Rows from expert 0 of block 7, named by matrix and row number. Rows with one number belong to one neuron. Each number is 500 + 25 x the weight over its row's rms, rounded and kept within 0 to 999. All counts start at 0. Numbers have three digits each. After the name is the row's rms in percent of the matrix's.
# gate: expert gate (model.blocks.7.mlp.gate, 8x96x192), inputs 117-155
# up: expert up (model.blocks.7.mlp.up, 8x96x192), inputs 117-155
# down: expert down (model.blocks.7.mlp.down, 8x192x96, transposed), outputs 117-155
gate.0 091:477507519533486476488505518507510474491433507488515480513532475491484505495513486524506477525469531507514496466528480
gate.1 060:458530534519499506515480518527472483517524513495502516502517520492500471486534530503478509516513472506524521454498543
gate.2 123:498479505495499519509484485473497520480542493474489463503484525459543496503490523519511472574470498504471482484472503
gate.3 139:460515524451542508481440553486518512492523480521487481495481546572520512480500488492481523516510485480491478522539501
gate.4 123:488513504512531473475471503523515519505522537538555468506546474546501478457472466516533492423498548476487454475488525
gate.5 123:469482502488525432475447490531519487473557548508539458514535465557513473471468482495527508450501534515499469499482533
gate.6 062:482473484450490523537485452462540509548492528529478483507446496497497516519481499497536493499460513491514483499551501
gate.7 073:501529512452514488497514467485499424475432457550512521536531511497496547498505485527483506503483495467517520483518495
gate.8 070:560520522501473475473524490515528542470497493475483486503530463532498479503499528507488493530467490487495499502519505
gate.9 066:458482539492523519524498522485510502525503508473519519492495490507497550529531549496469508523475485506450537502473492
gate.10 067:517518496535528497498452511410470490471520508513467557493539494449491513536504489512452514516494502520497506512496518
gate.11 071:450529472505526473498542478533522520505540511512468514482455500445486519541516486503489463491505506518534526514474513
gate.12 067:509495497522515527496540523492514449496518499532493514513500497537502514539517475508451517526470506518472469465533487
gate.13 057:473470428496521489522482471514510527559504458522478513532477493527497515529499513521513494523485529487500499500531512
gate.14 059:526510514463498485509527496481474477547472506505464515464526515526503492535491511472508506530463491528526520523495446
gate.15 062:476459470546513509501471508473501481484531493559502507506472510518477499509456467487517516507517507480496497477503481
gate.16 062:526529494500482524529489502537506489546457484506468524523499470501454471508560506502443468491516536506516507561527477
gate.17 164:459512526501518466469487519520509509511529529509555456492517496533507489459473488493507508432523519464484453478491537
gate.18 127:508507494494501534494475488476481530483529472491474469527490548460543476476487492510525470547474501501486490496484531
gate.19 061:496465480499515436512445523498458525510497507498511477519523539485492518481500537492491465503540525497454485489483515
gate.20 058:532514510494522541507494477496444476506477496490514543466524531485507442545498490484500473487512524470512493524497517
gate.21 112:484483505497507527517486483478511536458563496489477483548526522453522487501489502510558483543478486503481494507475514
gate.22 155:469493522489537476473479486539526504488540521504560469480549487535514470465469461505499511436515540469484457492488541
gate.23 064:558494519489490500489540523529492513524495517524464535515483467457490515505523491521496463487527534504478534515506479
gate.24 071:492492489516548465535488485517464467499530487511520482512499548511525503510499509518497507505525483482478493520515462
gate.25 078:513512543517472506497502486498471467507458513491501512503482476484497520496539499541480501463533501513505500488511502
gate.26 076:508496505511507483531539444480512493512487461489489487524532487491533506516452494522559511545486475498460517529520487
gate.27 113:537502519506528481478491451495533526522502532482482490483516488523483487481495487493463508499465535477505500534508490
gate.28 061:472493503520476506532532519508517515510499525530513529486465491507478532549502479462505524506461523515516523528515462
gate.29 069:504495527526496480499538486512516502456500504479487480470486500513506493557488477497496475505448495467525529528486473
gate.30 077:516497502500478522482499482510463417501440550524546558504477406493459487507488505527480484508490487459508520496484508
gate.31 123:510493505502507515513474501465480527497549490468464465508522541480517495490493505517528488553468489497471497511475499
gate.32 068:452511545488499479513509472494494470478464496520556493493497511533521512520486486518517528439483541476507489497530515
gate.33 065:503503506489512486489503546493497487532533511519477487467457510507475531491556506512469508538470464485488551497512467
gate.34 075:545510492516558484521516516532467480525484522496482536475501514511513512542526514507499503502472493504501553535489505
gate.35 062:489475488506507523542517543477485494508486519462478509503514454461469479494491514490492499465475461487490479501450537
gate.36 059:526494488500482494488523502529538459488502491489525507503464492495512471503508536505454486504500512593522533480485474
gate.37 078:489513490546505502506524469491509526485619507484496513483491495432529479528508463515521515501518478492474502511451509
gate.38 161:462515505510532472477480500531512502486527558523577454504538465554507471470463477494519488437504558494485476472480520
gate.39 108:561482511471483475524558457512535507506504467470484460490522473502474492499478473486489520512515496505489478541492486
gate.40 107:480526497504516501498509539489479459494478551511546505519518469542488465513500520503462490482479522473505498512491513
gate.41 125:497490518471510478515507473530528500495547512458509495473527490497460477466479462481482481469524496474495487512484528
gate.42 054:493472499452481520521546479520498478534482520487482483481502540523494524478521532503504512541484463482464516533483478
gate.43 176:480502520495520453493489500515517502490519537507565446499566497547500475470464460502500498431499534484474457479484522
gate.44 120:471507558469512464507494537463528520495501484514457492497488547555518541485510497502524554553497466490520505504538436
gate.45 065:504525513527501480533546484499488535505487457483502462498526506476493503473543495514481489475461510533494525472546503
gate.46 066:523532501511502528531507504498510507507489508494508517456494474512480491514499490513517490425488536510532489503515547
gate.47 144:475492504510538457462479490526517503500532534528566474490538478524511461462479471495501498436502559496462466479489532
gate.48 148:490490514501529461498472496537545508481516520522561454487570494541506471459478472499525492443506550484500461506479520
gate.49 058:495532488484472505542497484542472494513534510501500505480524450469491464537543482517449474532517504497531528500502503
gate.50 081:512470490526488452530562525521538512540508566494526492525511472494489477518522489501482451472519484521482552513529506
gate.51 131:468511548474521466491497580480516506503497481493486513499471537557530542514507499501489555531492463486512487524541481
gate.52 086:461471522479534502515488547490463496522492510540530490499493504554539545506504500492505527535506515504507484499493495
gate.53 055:573540518549521521522549448513491503513502489507504495527464472487496502531527485485472524504466495518519497509503486
gate.54 080:483518510509472461479536503502524543540474523533522526476511440526486486526513519506467494503469500486479525534499510
gate.55 159:485498487511524451489494502526505506496530538520578469479553470555507471453476467478508495445513554484483475481492541
gate.56 178:473507511505517467484486478528516526488517538526560468476538486549517471430475473504521506432509543462471464468503555
gate.57 077:472498481516420540527482513503495481524443492495489495504520493449502538526494490515475490518481480508487523491493487
gate.58 064:489486483516508498506498489523518542526516481494483481489553501544513511467509550494524504494473528516469535504547537
gate.59 117:529508495476506506495544438501544496448501450488442499470516467488497486459512479499494519543490488480527486499499497
gate.60 111:478532476531496514514495499502485452461487524516470558513508498476505481522499500481451511513475523484500481482511515
gate.61 057:522500527489480548495504516517476515503493477503486504525506503519458479514461554483472516505508532561492522522503496
gate.62 089:530500471523493584485499526499496474506473478523514551500497498516483475483526521514478476513474547473494512528495497
gate.63 113:492502494500496516485471552466478519509507480539472499516506568529512534521489495494488536529479470507513497517535467
gate.64 141:481503505502524464480466511519516487491529532521545462479534495562520495467476470480498510444521541489490459477499547
gate.65 128:542471513479498497508539468522522497476525454485437486489517463494515483477506487496510516546483483490505508525517498
gate.66 144:476500527459509475459494503547510548478580524514524502486494484543505481466486470479522509473530505497471461500459547
gate.67 143:478506501525513464492485482522520495488522524506569442501540464556515478476464472493515504425501552488478470484479515
gate.68 056:518499523501487494508527490549470467544487532479517534498477489531463503536515504492502537478521491496545482495506493
gate.69 079:502460480497452498529492541471498465466478462494515521484479477511495559481523500521424513526496502487534500494505461
gate.70 083:495481523527505475521519507483489522552502539513510497481555498476498483511457517498537492519453512528492582491487500
gate.71 062:506501461499520497453502499474453497489503509524512525514471489491471492474504482490502474493504509501471477515493482
gate.72 062:507521531506515489526518480543448469550500501484497456524527455496496525503513530499500484498500507519484497480452488
gate.73 090:464485481505490500516489559499473511537502516539480491508491522493533550492538532501479528523500491481504504538512504
gate.74 069:504512486567514492522452523535483456482471507514512501488466492515501482457531499479461499503507561499540475445519554
gate.75 056:560487545536455525526516498491499477521424488496499513480491502487479547560509502494508526507460519539502508535495507
gate.76 096:456488497556488497519508489514486505522473496527530484494533501485505513477494510502534496466471488515466527504500519
gate.77 151:534478471496492516511465486482484553476509458501451473550493533465514480513480510508527471545467491493491510505459524
gate.78 117:511452502498520463507509504543499501489548550509577449485513480515509479469502482494503487466509554479499465484496510
gate.79 100:507496491495518542472465474440490543493558509479460472536514532492519502532492503519533470538466497491463485524459509
gate.80 146:479489530490513468493485493533520489476544529514550458481540485535504470462472468492508482436502548474500464475484527
gate.81 074:500513485506538507455442558536459455467466518494493506478473531504516519528535491499479500514512476482527520498490453
gate.82 096:515496500489521550503472481495500498486512513451456482519535518503512489506514541516497486514441530455547498526490478
gate.83 065:525456507489547535505511515579454502503502493484528496506429517505485497505502500515479483514503520502515517443484488
gate.84 135:489523535489522521491478552469490539503510489526464499493491551550541533507509505480491526522509455468511496556540470
gate.85 068:463510535489515498490482479476509535523489487503491510498551472509519533508487470512474522511537476531480526509481469
gate.86 171:507481495495500504491456482486508536470559470463465476524508569471545507491448492499524495546476487497475488535477517
gate.87 111:513485514500489464470478480477510522527463495496490500502507478469522489528560484548497503502455523498517515524540499
gate.88 093:491503494518491499484501510517481519484546517519482511549459519483496513510500486516491462512493504507465482485479518
gate.89 148:484491515494521475496487486520514512505543536494556457470533501538502484474465474501511482421518556491494465483484524
gate.90 057:474501526472505545491563491518473509504490473524491541493469541482482484487513482503496535465477490484495526503481467
gate.91 071:492487533465493535511461490472542507532461480507491514517483510518522503476528485516486530533509477466520519465568493
gate.92 068:446473536510485484503514472535502518567532528542507479484543474516488503492500503538496531490471492464466500525511520
gate.93 068:459453485499491550546506551547489497515484517524498493512534508507505511507507517510503543483533537478513478488520459
gate.94 064:490518478516489522488511467486466457478482468522500505506518505508534450519578506521455459530509513522530512493505510
gate.95 060:560464496517510504511513503496490513490537513500492523515442541499507536554523540497479519474535495544501509510481453
up.0 088:478498522504468472513489508487519492463477513523508516494494496543515446489528510501474517525512526489485467491543480
up.1 071:511525484536459495490474510534489530502496479533444542480522480495507502539505487492497523474520508467516484477513484
up.2 121:492501473482493489494529482526480423499451495519543531477489446520490498482520483501458511465520522497523492473528491
up.3 146:483514547488522500498471551457471545509504458506444495520458538525510534520497519491482563534502472491505503529546466
up.4 127:476489489524534459467486489527515511489527521541569464481533483558516453441464471513519507435495539499494467473495548
up.5 126:491509516548543475488485495534499493509540547500542469465527505530504494473479478484508497438529533503500462488489523
up.6 058:527516501498481513499513476486491507536478556484448472526520463509509464472501514483500495504498515478527510504495527
up.7 069:469550500493499484536503516528531506510471524483478485491549486509478507499493517501549480507501500539493517514522504
up.8 071:487494513492488512523482538489478516536486562538531515502456484509504468497530510477466491465513505537489492482499513
up.9 065:539512496535523517494560454495495534521506532524522531436526513570456496495495507499473519469500466507536513495514479
up.10 063:493486465504473471501490508535466501476506564490488501486497482524501505513538498510516460502524561494468510475480505
up.11 076:461501462490438503497501523474492489521474442482497514527556505507499470535495495513515511501486457498460537514531493
up.12 067:502474543493477532519509493496506522501542488487467538487506532482527509496488472496508465468507495449510521527527539
up.13 061:474507472518496481509498505544504549509493501499551481488524532499457506502468479494484503518513533495477530510469471
up.14 060:498468495470479496533502496458484531542484495489485487508511483512475486533492517472495488494471476499510520494497541
up.15 060:498449438489511503542542498465537500510500484470533474510511507498477490516517488516484514513520492506521504510528488
up.16 066:474477547477504481494505511542519504490555504477551490477504476522510537527479488476483498524555443505535495504495495
up.17 161:522495504485473541507486495482473495513477464489437548504440512449490544546535526507501506531499457506511518519500473
up.18 135:476529494524489502499529498520507456503462550521545510482483456548462504492517507501462509440521529486527506477538505
up.19 056:415510512524451520521508506470476500539513511496474531528503507481473523503506527497542473472467498492520534526519526
up.20 065:500494510437483529473478475503500475466487472479506503503518488504488493525502462532508495512497519499505463512503537
up.21 118:504498486523510553498474475470500522461529494484464489530494516480512490482469504502507473521475482491487501518468512
up.22 161:537500485517477527524510514478484505525475456487441545519447528465489534535529546502478516561489447515521541518529470
up.23 059:455500519507490501506461491472479483502502491484470473519499554477533516462515529548501557581449548498487495476543484
up.24 072:505502520500491500497523519519508534496482488533482482475480485562493535481500484451459526525495500477531508472526520
up.25 080:500506506499490471529588526498522521512498495493509477499505478504477485480523490498475506493494480471501500540507515
up.26 070:509531471493508504525448497474506511471504536504506515494495543507539470527499480534480491479490488509503485472489496
up.27 113:492516487552475477499475498452489536558501539521500504505523472455493471565511494522521487466472542511496529492474511
up.28 069:487494437500497513481519505496501483519508508480492554545461505514507511504531500488504525522513478489498492416494472
up.29 066:442453502479455474531449492486506476501482509544554510510521514526514540500490501523511490514542495509487499507499484
up.30 080:507460558466500438449505479503509490534511505506510530475478483503442468512514517487496497500515477497534505510546471
up.31 126:498500504517512507488454469478500553489558478496483457509517542471546488507487514504532472546468505490452507524487511
up.32 076:516495519503486521497483537473539490472496491490445496497478496501492495500514534508523522489509481441516489514566495
up.33 062:567496491498465505538513437522527530502519470501512488508519550478510477524523480466512467481515544486529485465469495
up.34 068:483490513477462473513521516509532511447444469508515458470465489505496503476512512497516511487500507504508447448510507
up.35 066:475509489477492560512497474473498512451507496489461478512564491506511499504513510531488474516486500527525478524538490
up.36 058:498501458525534536482525513509551461515502521534508467514510510495511493532495487506464437470473508521467498477511516
up.37 079:471503507522500497507485516472453555528492513543498505517541540513575516512506523518531531521462472502496522491513483
up.38 169:521490481510475537524504501490497496507473470467436534504466521453488535537520536502482495556487461515508549523519451
up.39 114:472529474504496530531463528495445475540458547540552518505526509485500510533510528516485475480487517523476513477482510
up.40 100:541470536457494457505485508512495552509506519525532464474504502516501482485496524507534499493503508531488505520515478
up.41 117:520512487519467535524538502494484471500465519515482563509439477447467514542510519528494484485487493530494501452468526
up.42 067:502518469523516457503509496508517541485508508464480510520522468491518521472514457504507471466503503534482537521519483
up.43 186:465497512493536470493476488525510522496533528515557451493545498539525471462468470503526492446525544485491469489495534
up.44 117:475526536462534481489453539498518508518494494506482486502483536549525540495482474497519536528496471474499497502530478
up.45 068:433506467488480490511467498503509510497496516518456498500481538512481499501554508479490523517515488481517485494507493
up.46 069:516436530447469499551492491522460506534522537477508524469513466516492511516503507525442460510544490525482534481469484
up.47 151:520501509491481522518538503487504496504472453487440550514441507457485541549513536492489500549484446513510551515496443
up.48 151:503496469521463539530508516471478504507470476484453531516449509451508513550545551513478486560476461526508536506513467
up.49 062:502504519496511504501494459531544491506497462473478490526517484479499498489518538515488479545522494517484495502472471
up.50 079:523488474510463471486486538516509479506490516544489500527476496476460489484547488526548497469513520506540541463518461
up.51 126:466521528484523472493462564468499512487479485541470490525489551530531552508512493497500559551513473498501494523533460
up.52 081:524497513487486516506527485532489485535563555503519519480473471497482477511494486483465451483522520520473509494464531
up.53 063:495514492539506506447491533494495534492542516498517494527509494507501503504502527526541492464500516534538476506456521
up.54 077:478483532477491464478475474466505542521487499467500508508515490502480494521500480478458532484489526498531485531515510
up.55 171:475506508509537469492497497531491496492521530532556469495553479563512463453477466498514498437512542469478451487508532
up.56 165:475506489510505472476478503533526502500523559509571468503562468534498477479456477495505490449495542491492472475500534
up.57 075:438520485518495515482469591532473533517517533502483537524473508492513543488489480523480491489551502508482507524472549
up.58 064:523519469505510528505493512529479485473475502485512516521466534505491491530483504514480525492517498498483452514474536
up.59 114:459497487517491502504463550474477506533477549524511528508495561487490543509494525525516472465509494504482487490477475
up.60 106:461528493495520547486509484460495458470477523505472527509529445469463457529502495483488509503491504455519479487492536
up.61 058:485498510518457488468515531532508496506486446485525448508534520462476493491534459500476523526501491488490471475513481
up.62 096:500539455500503515502551492505510451461453466499495496527444478469506468498515463477463519496523489496511494458489507
up.63 110:508500461532452529483511450501469504496510495489494489522513511419490464515489497504538484466482526517508512484464547
up.64 141:462470500503521491496489477519524495521533546530546470508575462528498455470478455511506482442513554493487474490483543
up.65 128:499522510488509471503540448472540508458514459479451473501536463495485451471504470482517515517492514476487492505526520
up.66 139:528512513484494538477507533473491513503514453496436536502406515455503519516527508507512509530487446506499527501500500
up.67 149:531478502497483543521531503478495493506475470494446545505472525458501526544538514506487513561497471514494544510502475
up.68 054:467561486519539507514478513472474573486476529488486512531493514502504473503525481490479519510476523527523493508552508
up.69 076:505516449533483527483472528517492510499540517476513531539474512501501524483498538502497479539509497502476462498485503
up.70 081:531516508501447516493515482514470493491471505498487510514447498514475492519554460507470512477454472470517472457479483
up.71 061:483470520477510484505466515508525490475460513478521499496490495486536469491510480495486534479528554462482510511507510
up.72 053:491507464517462504477450544490463522499503473516528467519494501532522477527534520475567513486558505504514535488494503
up.73 080:487486498440487454472502514516526540492519511467469480496475477519538520473504467490481491549514486482488460529534473
up.74 069:499514496527508504536494461458509536484517498487545455520544535487517466471520520510517501478524517474505511528511525
up.75 055:511482472528483441503509472538511493526505505551482482523509484496476464513526467520513518457466521508524529466490526
up.76 094:455517534526534484518452491463508526489498459494500467534547541503521536481483523498538522477481500536488537505515478
up.77 143:482484515489497504486452490457507569482554482486467466524517554470538502493471496511546488543482478520470487518482502
up.78 114:457512526511503476494465486518490484482549544526557467483521504546516492461479473483492509429529534481472427502486529
up.79 094:516493500480488512499442505506504557478582505489482473519511527484525503516501499506534479515474482505470480530480495
up.80 154:528502500498478528500517512471481493499482467470441533508443490454487525555538533505500493551509455524516536509525466
up.81 068:466539514501506559483524440478468519490498490488499520497512480476492498506491509496561467491490570508522526503499502
up.82 077:498503517502527425511478453462495527495527516487515491500531515469522483535501494474559544549477503539478487556492487
up.83 060:517504484510546495488497477518516546467511478444496520510446514510506489493491494490553478471525521518581497494506486
up.84 139:538468477515458494511529450537496476491484523494531527501529474435467471507489499514508447467505518501516516477444519
up.85 065:489497499472510532514533491497528495486499504502511493506472494501531457475501505495483524479491508465526449495543466
up.86 163:472512522499498471492544532530496461506476530521530513463505441552456503506525493498471523466531487509525484497532490
up.87 098:487513463479517521502492513557521441449512475491513507471482507482495508512486479488491487508540480492500461475493496
up.88 089:527513489496479520498497498486471455491470501502558473500516495511478502477508482491457517512483510496505480482515448
up.89 150:486504501500531471469477478502525509489525506509546454499547504549511464429466447508505501442501554478486454502489528
up.90 055:483500518494520504535529504484495490495538470524537503526455509493481509490514506503490609463516506508524481541534505
up.91 077:450505509506528484504499524496547520515494492560510476493540510525503537467474521522486541487513490521489533462529518
up.92 069:503502449519483468497474498496507551509439474524494490516538531493497501529474490508500496495468491492493517527531527
up.93 065:539479513487500505493527490510471477473549536478508496461527493474512467502513500489526507434521500506523458454528536
up.94 066:509551458502495533486505491515474465500495507495514467465504462473523491490532514524473452528519508478509494481487560
up.95 061:472492460551502507478513506467484484497535462497489534479499500440546515513531467478519491501519508479506484520547506
down.0 092:473505478511514451465518471484477485493459461479486505517473493493533482538510479566495473526463511499492457528472458
down.1 070:526495510484518475468505532533525505489515517497483536483484533472476476504485507480512477474506490481495517476529497
down.2 122:475506534497516510504490548473583503529514496478527521499502476524508510525554499514517544472463524486494471499518491
down.3 137:537503497474499500495491493444549470492502467491429503507470514473521513573496468459461508567489470526522474513492488
down.4 116:505538513458529497542514498513458462522502502515517503521465519536483495508531519525496548488504478452477505471512522
down.5 113:515491506505504475539527515499449513524493501496515492493502498515482498482522517504499563460505448455511504505505522
down.6 070:499506476520493493507497487484489519504472513551560505464538498498488513533512471489461464469467456492515493512524484
down.7 080:525500472478501494509450491486460537526507513509501516515518494491536519468486499501510502493530481570526514503473532
down.8 076:501536525507476472459454521502478500516556530508478525557595497513462497496489519461486497501524492499526472516501524
down.9 070:444520478491572493512497535497451502455527473537498520520508552505480482517485495469520495508555501488518497477507467
down.10 068:523495502503446530511505480518550510489494485470501490507515489484502478424506499498512481503488494542485490475546495
down.11 077:501475473511472467503547501538559461525510513469500518486550465503492524526529512510466496473478527500495492496518496
down.12 078:478504490492474496551503542535471555509541513505536524485491538493495497494483545475510486492523497494488498499508496
down.13 065:547515505478499471468500508462519490481550476524513488506493467487504519488501497528544522525516536495497508506525490
down.14 069:516489491521510521465506536513513524485511468486466546499526458533473530492483510508477465520500498505525473454541450
down.15 068:482510457477533477502447510480514522469501476467504507479509507422533526499487531538434463475457506552525503525517531
down.16 080:510518478514509461490477516508496491513501516504518484544478550488480509415523484470441500496489457494479504499499495
down.17 162:492500475528509505454478490476509496470512506499483487497514510444552489516475484473485452533478546561489509526451493
down.18 136:482526539484531522523532556472531494529499474506520520499518503539490514525502530489516530501489498468528456528540478
down.19 071:482508526481486470509492502518477517500466499480483479488495488506492472554511486487535522498489519518506492494533472
down.20 070:496507480386482477481524474507523488494518536494504492497502472481505473496502521530461480481488523479536460517527511
down.21 119:529521429499492467510515465532480498460469563485480478465488514467479451462486512510456455515494512530480517477465498
down.22 141:480510459530485511459454481490559490465500518503504488493525498486505528520483503458499463504492532544503493523489481
down.23 070:483485519556466480505504489512498503492534503535480516475509559456480537540486468477513510463496516483525512508453491
down.24 074:513517497521512492496495509524555501503486504490511516487485467530516454489497508489492463475493496488524471490548504
down.25 085:510519511462484535536476512534492580533519507468508500497474540506496496513522543449540486527530485487499525449489509
down.26 071:498508461466525493459508507521450499510453503478481508489496532497494500487491513503488488451499478501494496465491534
down.27 108:463554541496485511481482487475464507494474490493552517474516513517522496540493503490470497509474461521493455510518476
down.28 070:487496512450496539485527519493502481518501508534498462523518473478502513495506530457448471505472514486505533502495524
down.29 072:580494487460485469496515541504512473489515517480469563542520500479470486499497534473496507470512487494479495479498503
down.30 079:431471524489488450527498497550459484443490507504513473483520508475522471526517511496514531532521500540462522517497500
down.31 124:519496460500502467515499464520474500491493521495502506509509514486511500466464496512496456511507467549486546500492517
down.32 077:477474537472498512505486511485502480492517508444492510488509504517519488494534459540453490493485503512470433487472529
down.33 074:522449469468487509549492498501507516462528483505498502501495514482489495455483512504524477502450518495501514491485526
down.34 075:521501545498482522483503484478491507520529459459501510493516523523484494526531493491521526520528527519504513507509498
down.35 069:489521498511498510478472478464498514550501482500518486516471499486528483477492461518505496491497535486473493491564490
down.36 063:473520500497501509518450485529551470511533490471520549476532512482531508532487493465492441469514517489489500537527500
down.37 079:478504491492514452461572478484475451509492538533498524480484470492462518466487470497453476487478513496489491516493505
down.38 159:489492488518487515456469488500541513481513505500483500501525491471523522515457489477510444529476539545504494504485470
down.39 107:488538517499516467476473541491461515502494493477517499513485538479487539501496502463500485472548491532525501513480475
down.40 100:487486512511542412516498478507477490508519488496489522503482515520521542521511500521514532492525476502478492474465489
down.41 111:505526501495508533498443516462479533477522492501495515487489550462509532521487488456494488544528498532506510502493472
down.42 064:519517528512521524469449482529484456482490516485480464497540517491477507511484531497526517491550519531508470539539525
down.43 164:506505531468491479551532499502466509540505479502515518505483506539497486467515510519522537488508472459496493495527515
down.44 111:513515520499512520490496470476541502492498484520478501512461487455540485550487507468492484542472460555511499488493495
down.45 079:486485488490505493500494499500501486516511465502534523511496499514504500493502530473436473494510520560521516506526504
down.46 063:536516477510524538493487489466523504478466447515497465482486494499487495532503504495494547537482528519529488506518542
down.47 137:496467487537484510436475488469547515493525496492512491517525507467512517519481481448506462513503533533501490486482471
down.48 131:505491468523503491459497529499530506465507530535513515499540516484512500507482485468499454524497551540511500521495466
down.49 067:494551479531477520501478512485466475535500500528512499480514462552514491452485475491512535523442514505516511506562463
down.50 075:479533490487516531493509459496508478506440474487491468543516503495499490527497504522446507528486542540475520523476510
down.51 118:515506521484484530496480527448532500501511473474450516504483500471506486515496511495470518539516463538543480506494477
down.52 087:493474459472532458508528501467442459525504525518514484479513509515512537503469547499485491480462512480483497512470515
down.53 070:482496560460530510439498484494490479493533496506516462478510501508529538463508473519484492504510537515527500529535477
down.54 083:479542558509505453513543467453469445556478514548497515509483486504530493519488468523494541487488488488484453509535460
down.55 163:500525511487506497542529502508470510522479491499514514509471496540490475498516504524504560461495480474472496494532503
down.56 179:508523523470504464559525519523475504535511506494517534518471490523473478477510521508520541475495473469495499498508532
down.57 087:547484483511520511541499491525543500492516508477524443485516507512520514533529469509495430501487492529454519481496564
down.58 065:531523448496498525465505519503477489514500475512505512507560469460451459476536465510450494464492455475482485462453522
down.59 123:501531516493492494492475560497452496523508527489525544475491551498476532546499552492513540451547467489523447500476486
down.60 106:472508449502481542498465537474537484489492500507517500500482489513458503471480520457497489500500524424545479518503515
down.61 070:484447500497519484514486502497491555489491518500486547484514490494487476491497528480511523472537549473480483492502493
down.62 088:444490469492557527494562561492499489510488515516554493509506523542492470497505497490549539495494516505508502501517516
down.63 105:504479464508510478497517484540466499507508549480521495500562500519484516441495479526497475499512528511472538497497515
down.64 127:517519497461498491529521504497472492525478498516515520510485532526482511467541491523489533452518469445482491484521537
down.65 126:507461477515484545535487412523532485490495479503452473524474471497529493464505453545493476550494543479481543527510530
down.66 129:506487480515485501478474485494495508466512496472498502484485518440519513541470514503508425544524510566503555471488474
down.67 146:505491479528482510491483488465552480446514502521484491484502493473515503508460501485483432526492523531493494498473509
down.68 072:489527479507507520501485502489519554528495486503514485508496461475444471486489486515492469494496505535453477494481509
down.69 086:501507557496536546532515485450532515506487476485552510502466521544520493493553489513460512465470561478507498527507462
down.70 085:531501510488447511434490511504500469481489518521495474500569526474489466512482532515422499462485541469456486526496478
down.71 072:535484479477516505534499532506506470498427507485501485511488478495510475515475487544500479526503507510518560505530468
down.72 065:534491524495493480487543492536494507480542479547504508484481493497509499456519502529427478446482492517523508538506507
down.73 088:501477494495508468511486513482466500511478458508457494522451534488525493520468526487527514539499453481497506526483502
down.74 081:499500483498489479512506526454428451524534493543506552498473530454463483555494511459483528499520532475532521527489517
down.75 066:524518475512467493485491471499458491461485503474464488516475483495517505491409529498546478535513535511510533518514467
down.76 090:476465513472493491523519521486482533502510470518495521490455493522503513470490474503557534529471469539495498486495521
down.77 154:501487438500500481520486475518465507466467531503494494502507494459506489502503510508499471504511496555443573484469503
down.78 101:501550519502506487551535490511473501506512517532476519509482480517526491476535526520515556459495443453475490507490521
down.79 104:569529466506496502517483449514462498444477517489474505479499491498492491464471489513485506544543482505496549493496471
down.80 140:512489487540492496452454489486541501483490485496492486491524515463540510522468495484462461515495531523498494511493501
down.81 081:503487487473449519516490538563495487500522494535532524507543490492472477470476498509534501485517505472515450495502508
down.82 089:472486517476473511514500486503486533489481478480467495517484495469528495499480442527478555506499466530465497479502502
down.83 068:436534573488497481545493505487496551531452476468503492451505479548501556462519491489499544486506503453509483467464498
down.84 126:453490480524501513458541516538484499523467527495549500509510478537479518462503500505512482440513508490487519523495533
down.85 071:488497518479478512491497513531494469489509487496483490492453467501477448546521467502495499515462510484489520497474486
down.86 174:508498556479509509502516521479538496514524485479496518516508484545484510511524489484510530488470505461504445503531487
down.87 105:523477460512470534511528529541525475530537516508511477493522488502464498471498570500531501479554508490521519479476476
down.88 100:455482487528535510491510491470598493557492483514500511500493498516484507503541519529495486462498527470517463499519509
down.89 132:527497517463494511553508512509460509536468505519519494525482493524494485476499499504499553484488448459493510522530527
down.90 067:530472488443518486483465515499531508519517510516509490511507472473536514483481470492512510520498471486496481466482487
down.91 080:514481502467459506515552474477547534515492508519472505483504471456470518526512512518488515526512522532511497498477506
down.92 068:501473534503540522512448536491467524465515495509518517477544529508507508492465513485530490512521484513463505539487463
down.93 067:517505487519445488513501500472485528508536520495529466514488500533475480519476474494507505462491497459437530497513520
down.94 076:490501476514541473454474506556571473499449519503501497472462493499483521533496527456471542490483512539518446474489456
down.95 064:506493506482488451525516513507488522538482490471491489518525486469503481511529533483480477481544513547525510500492539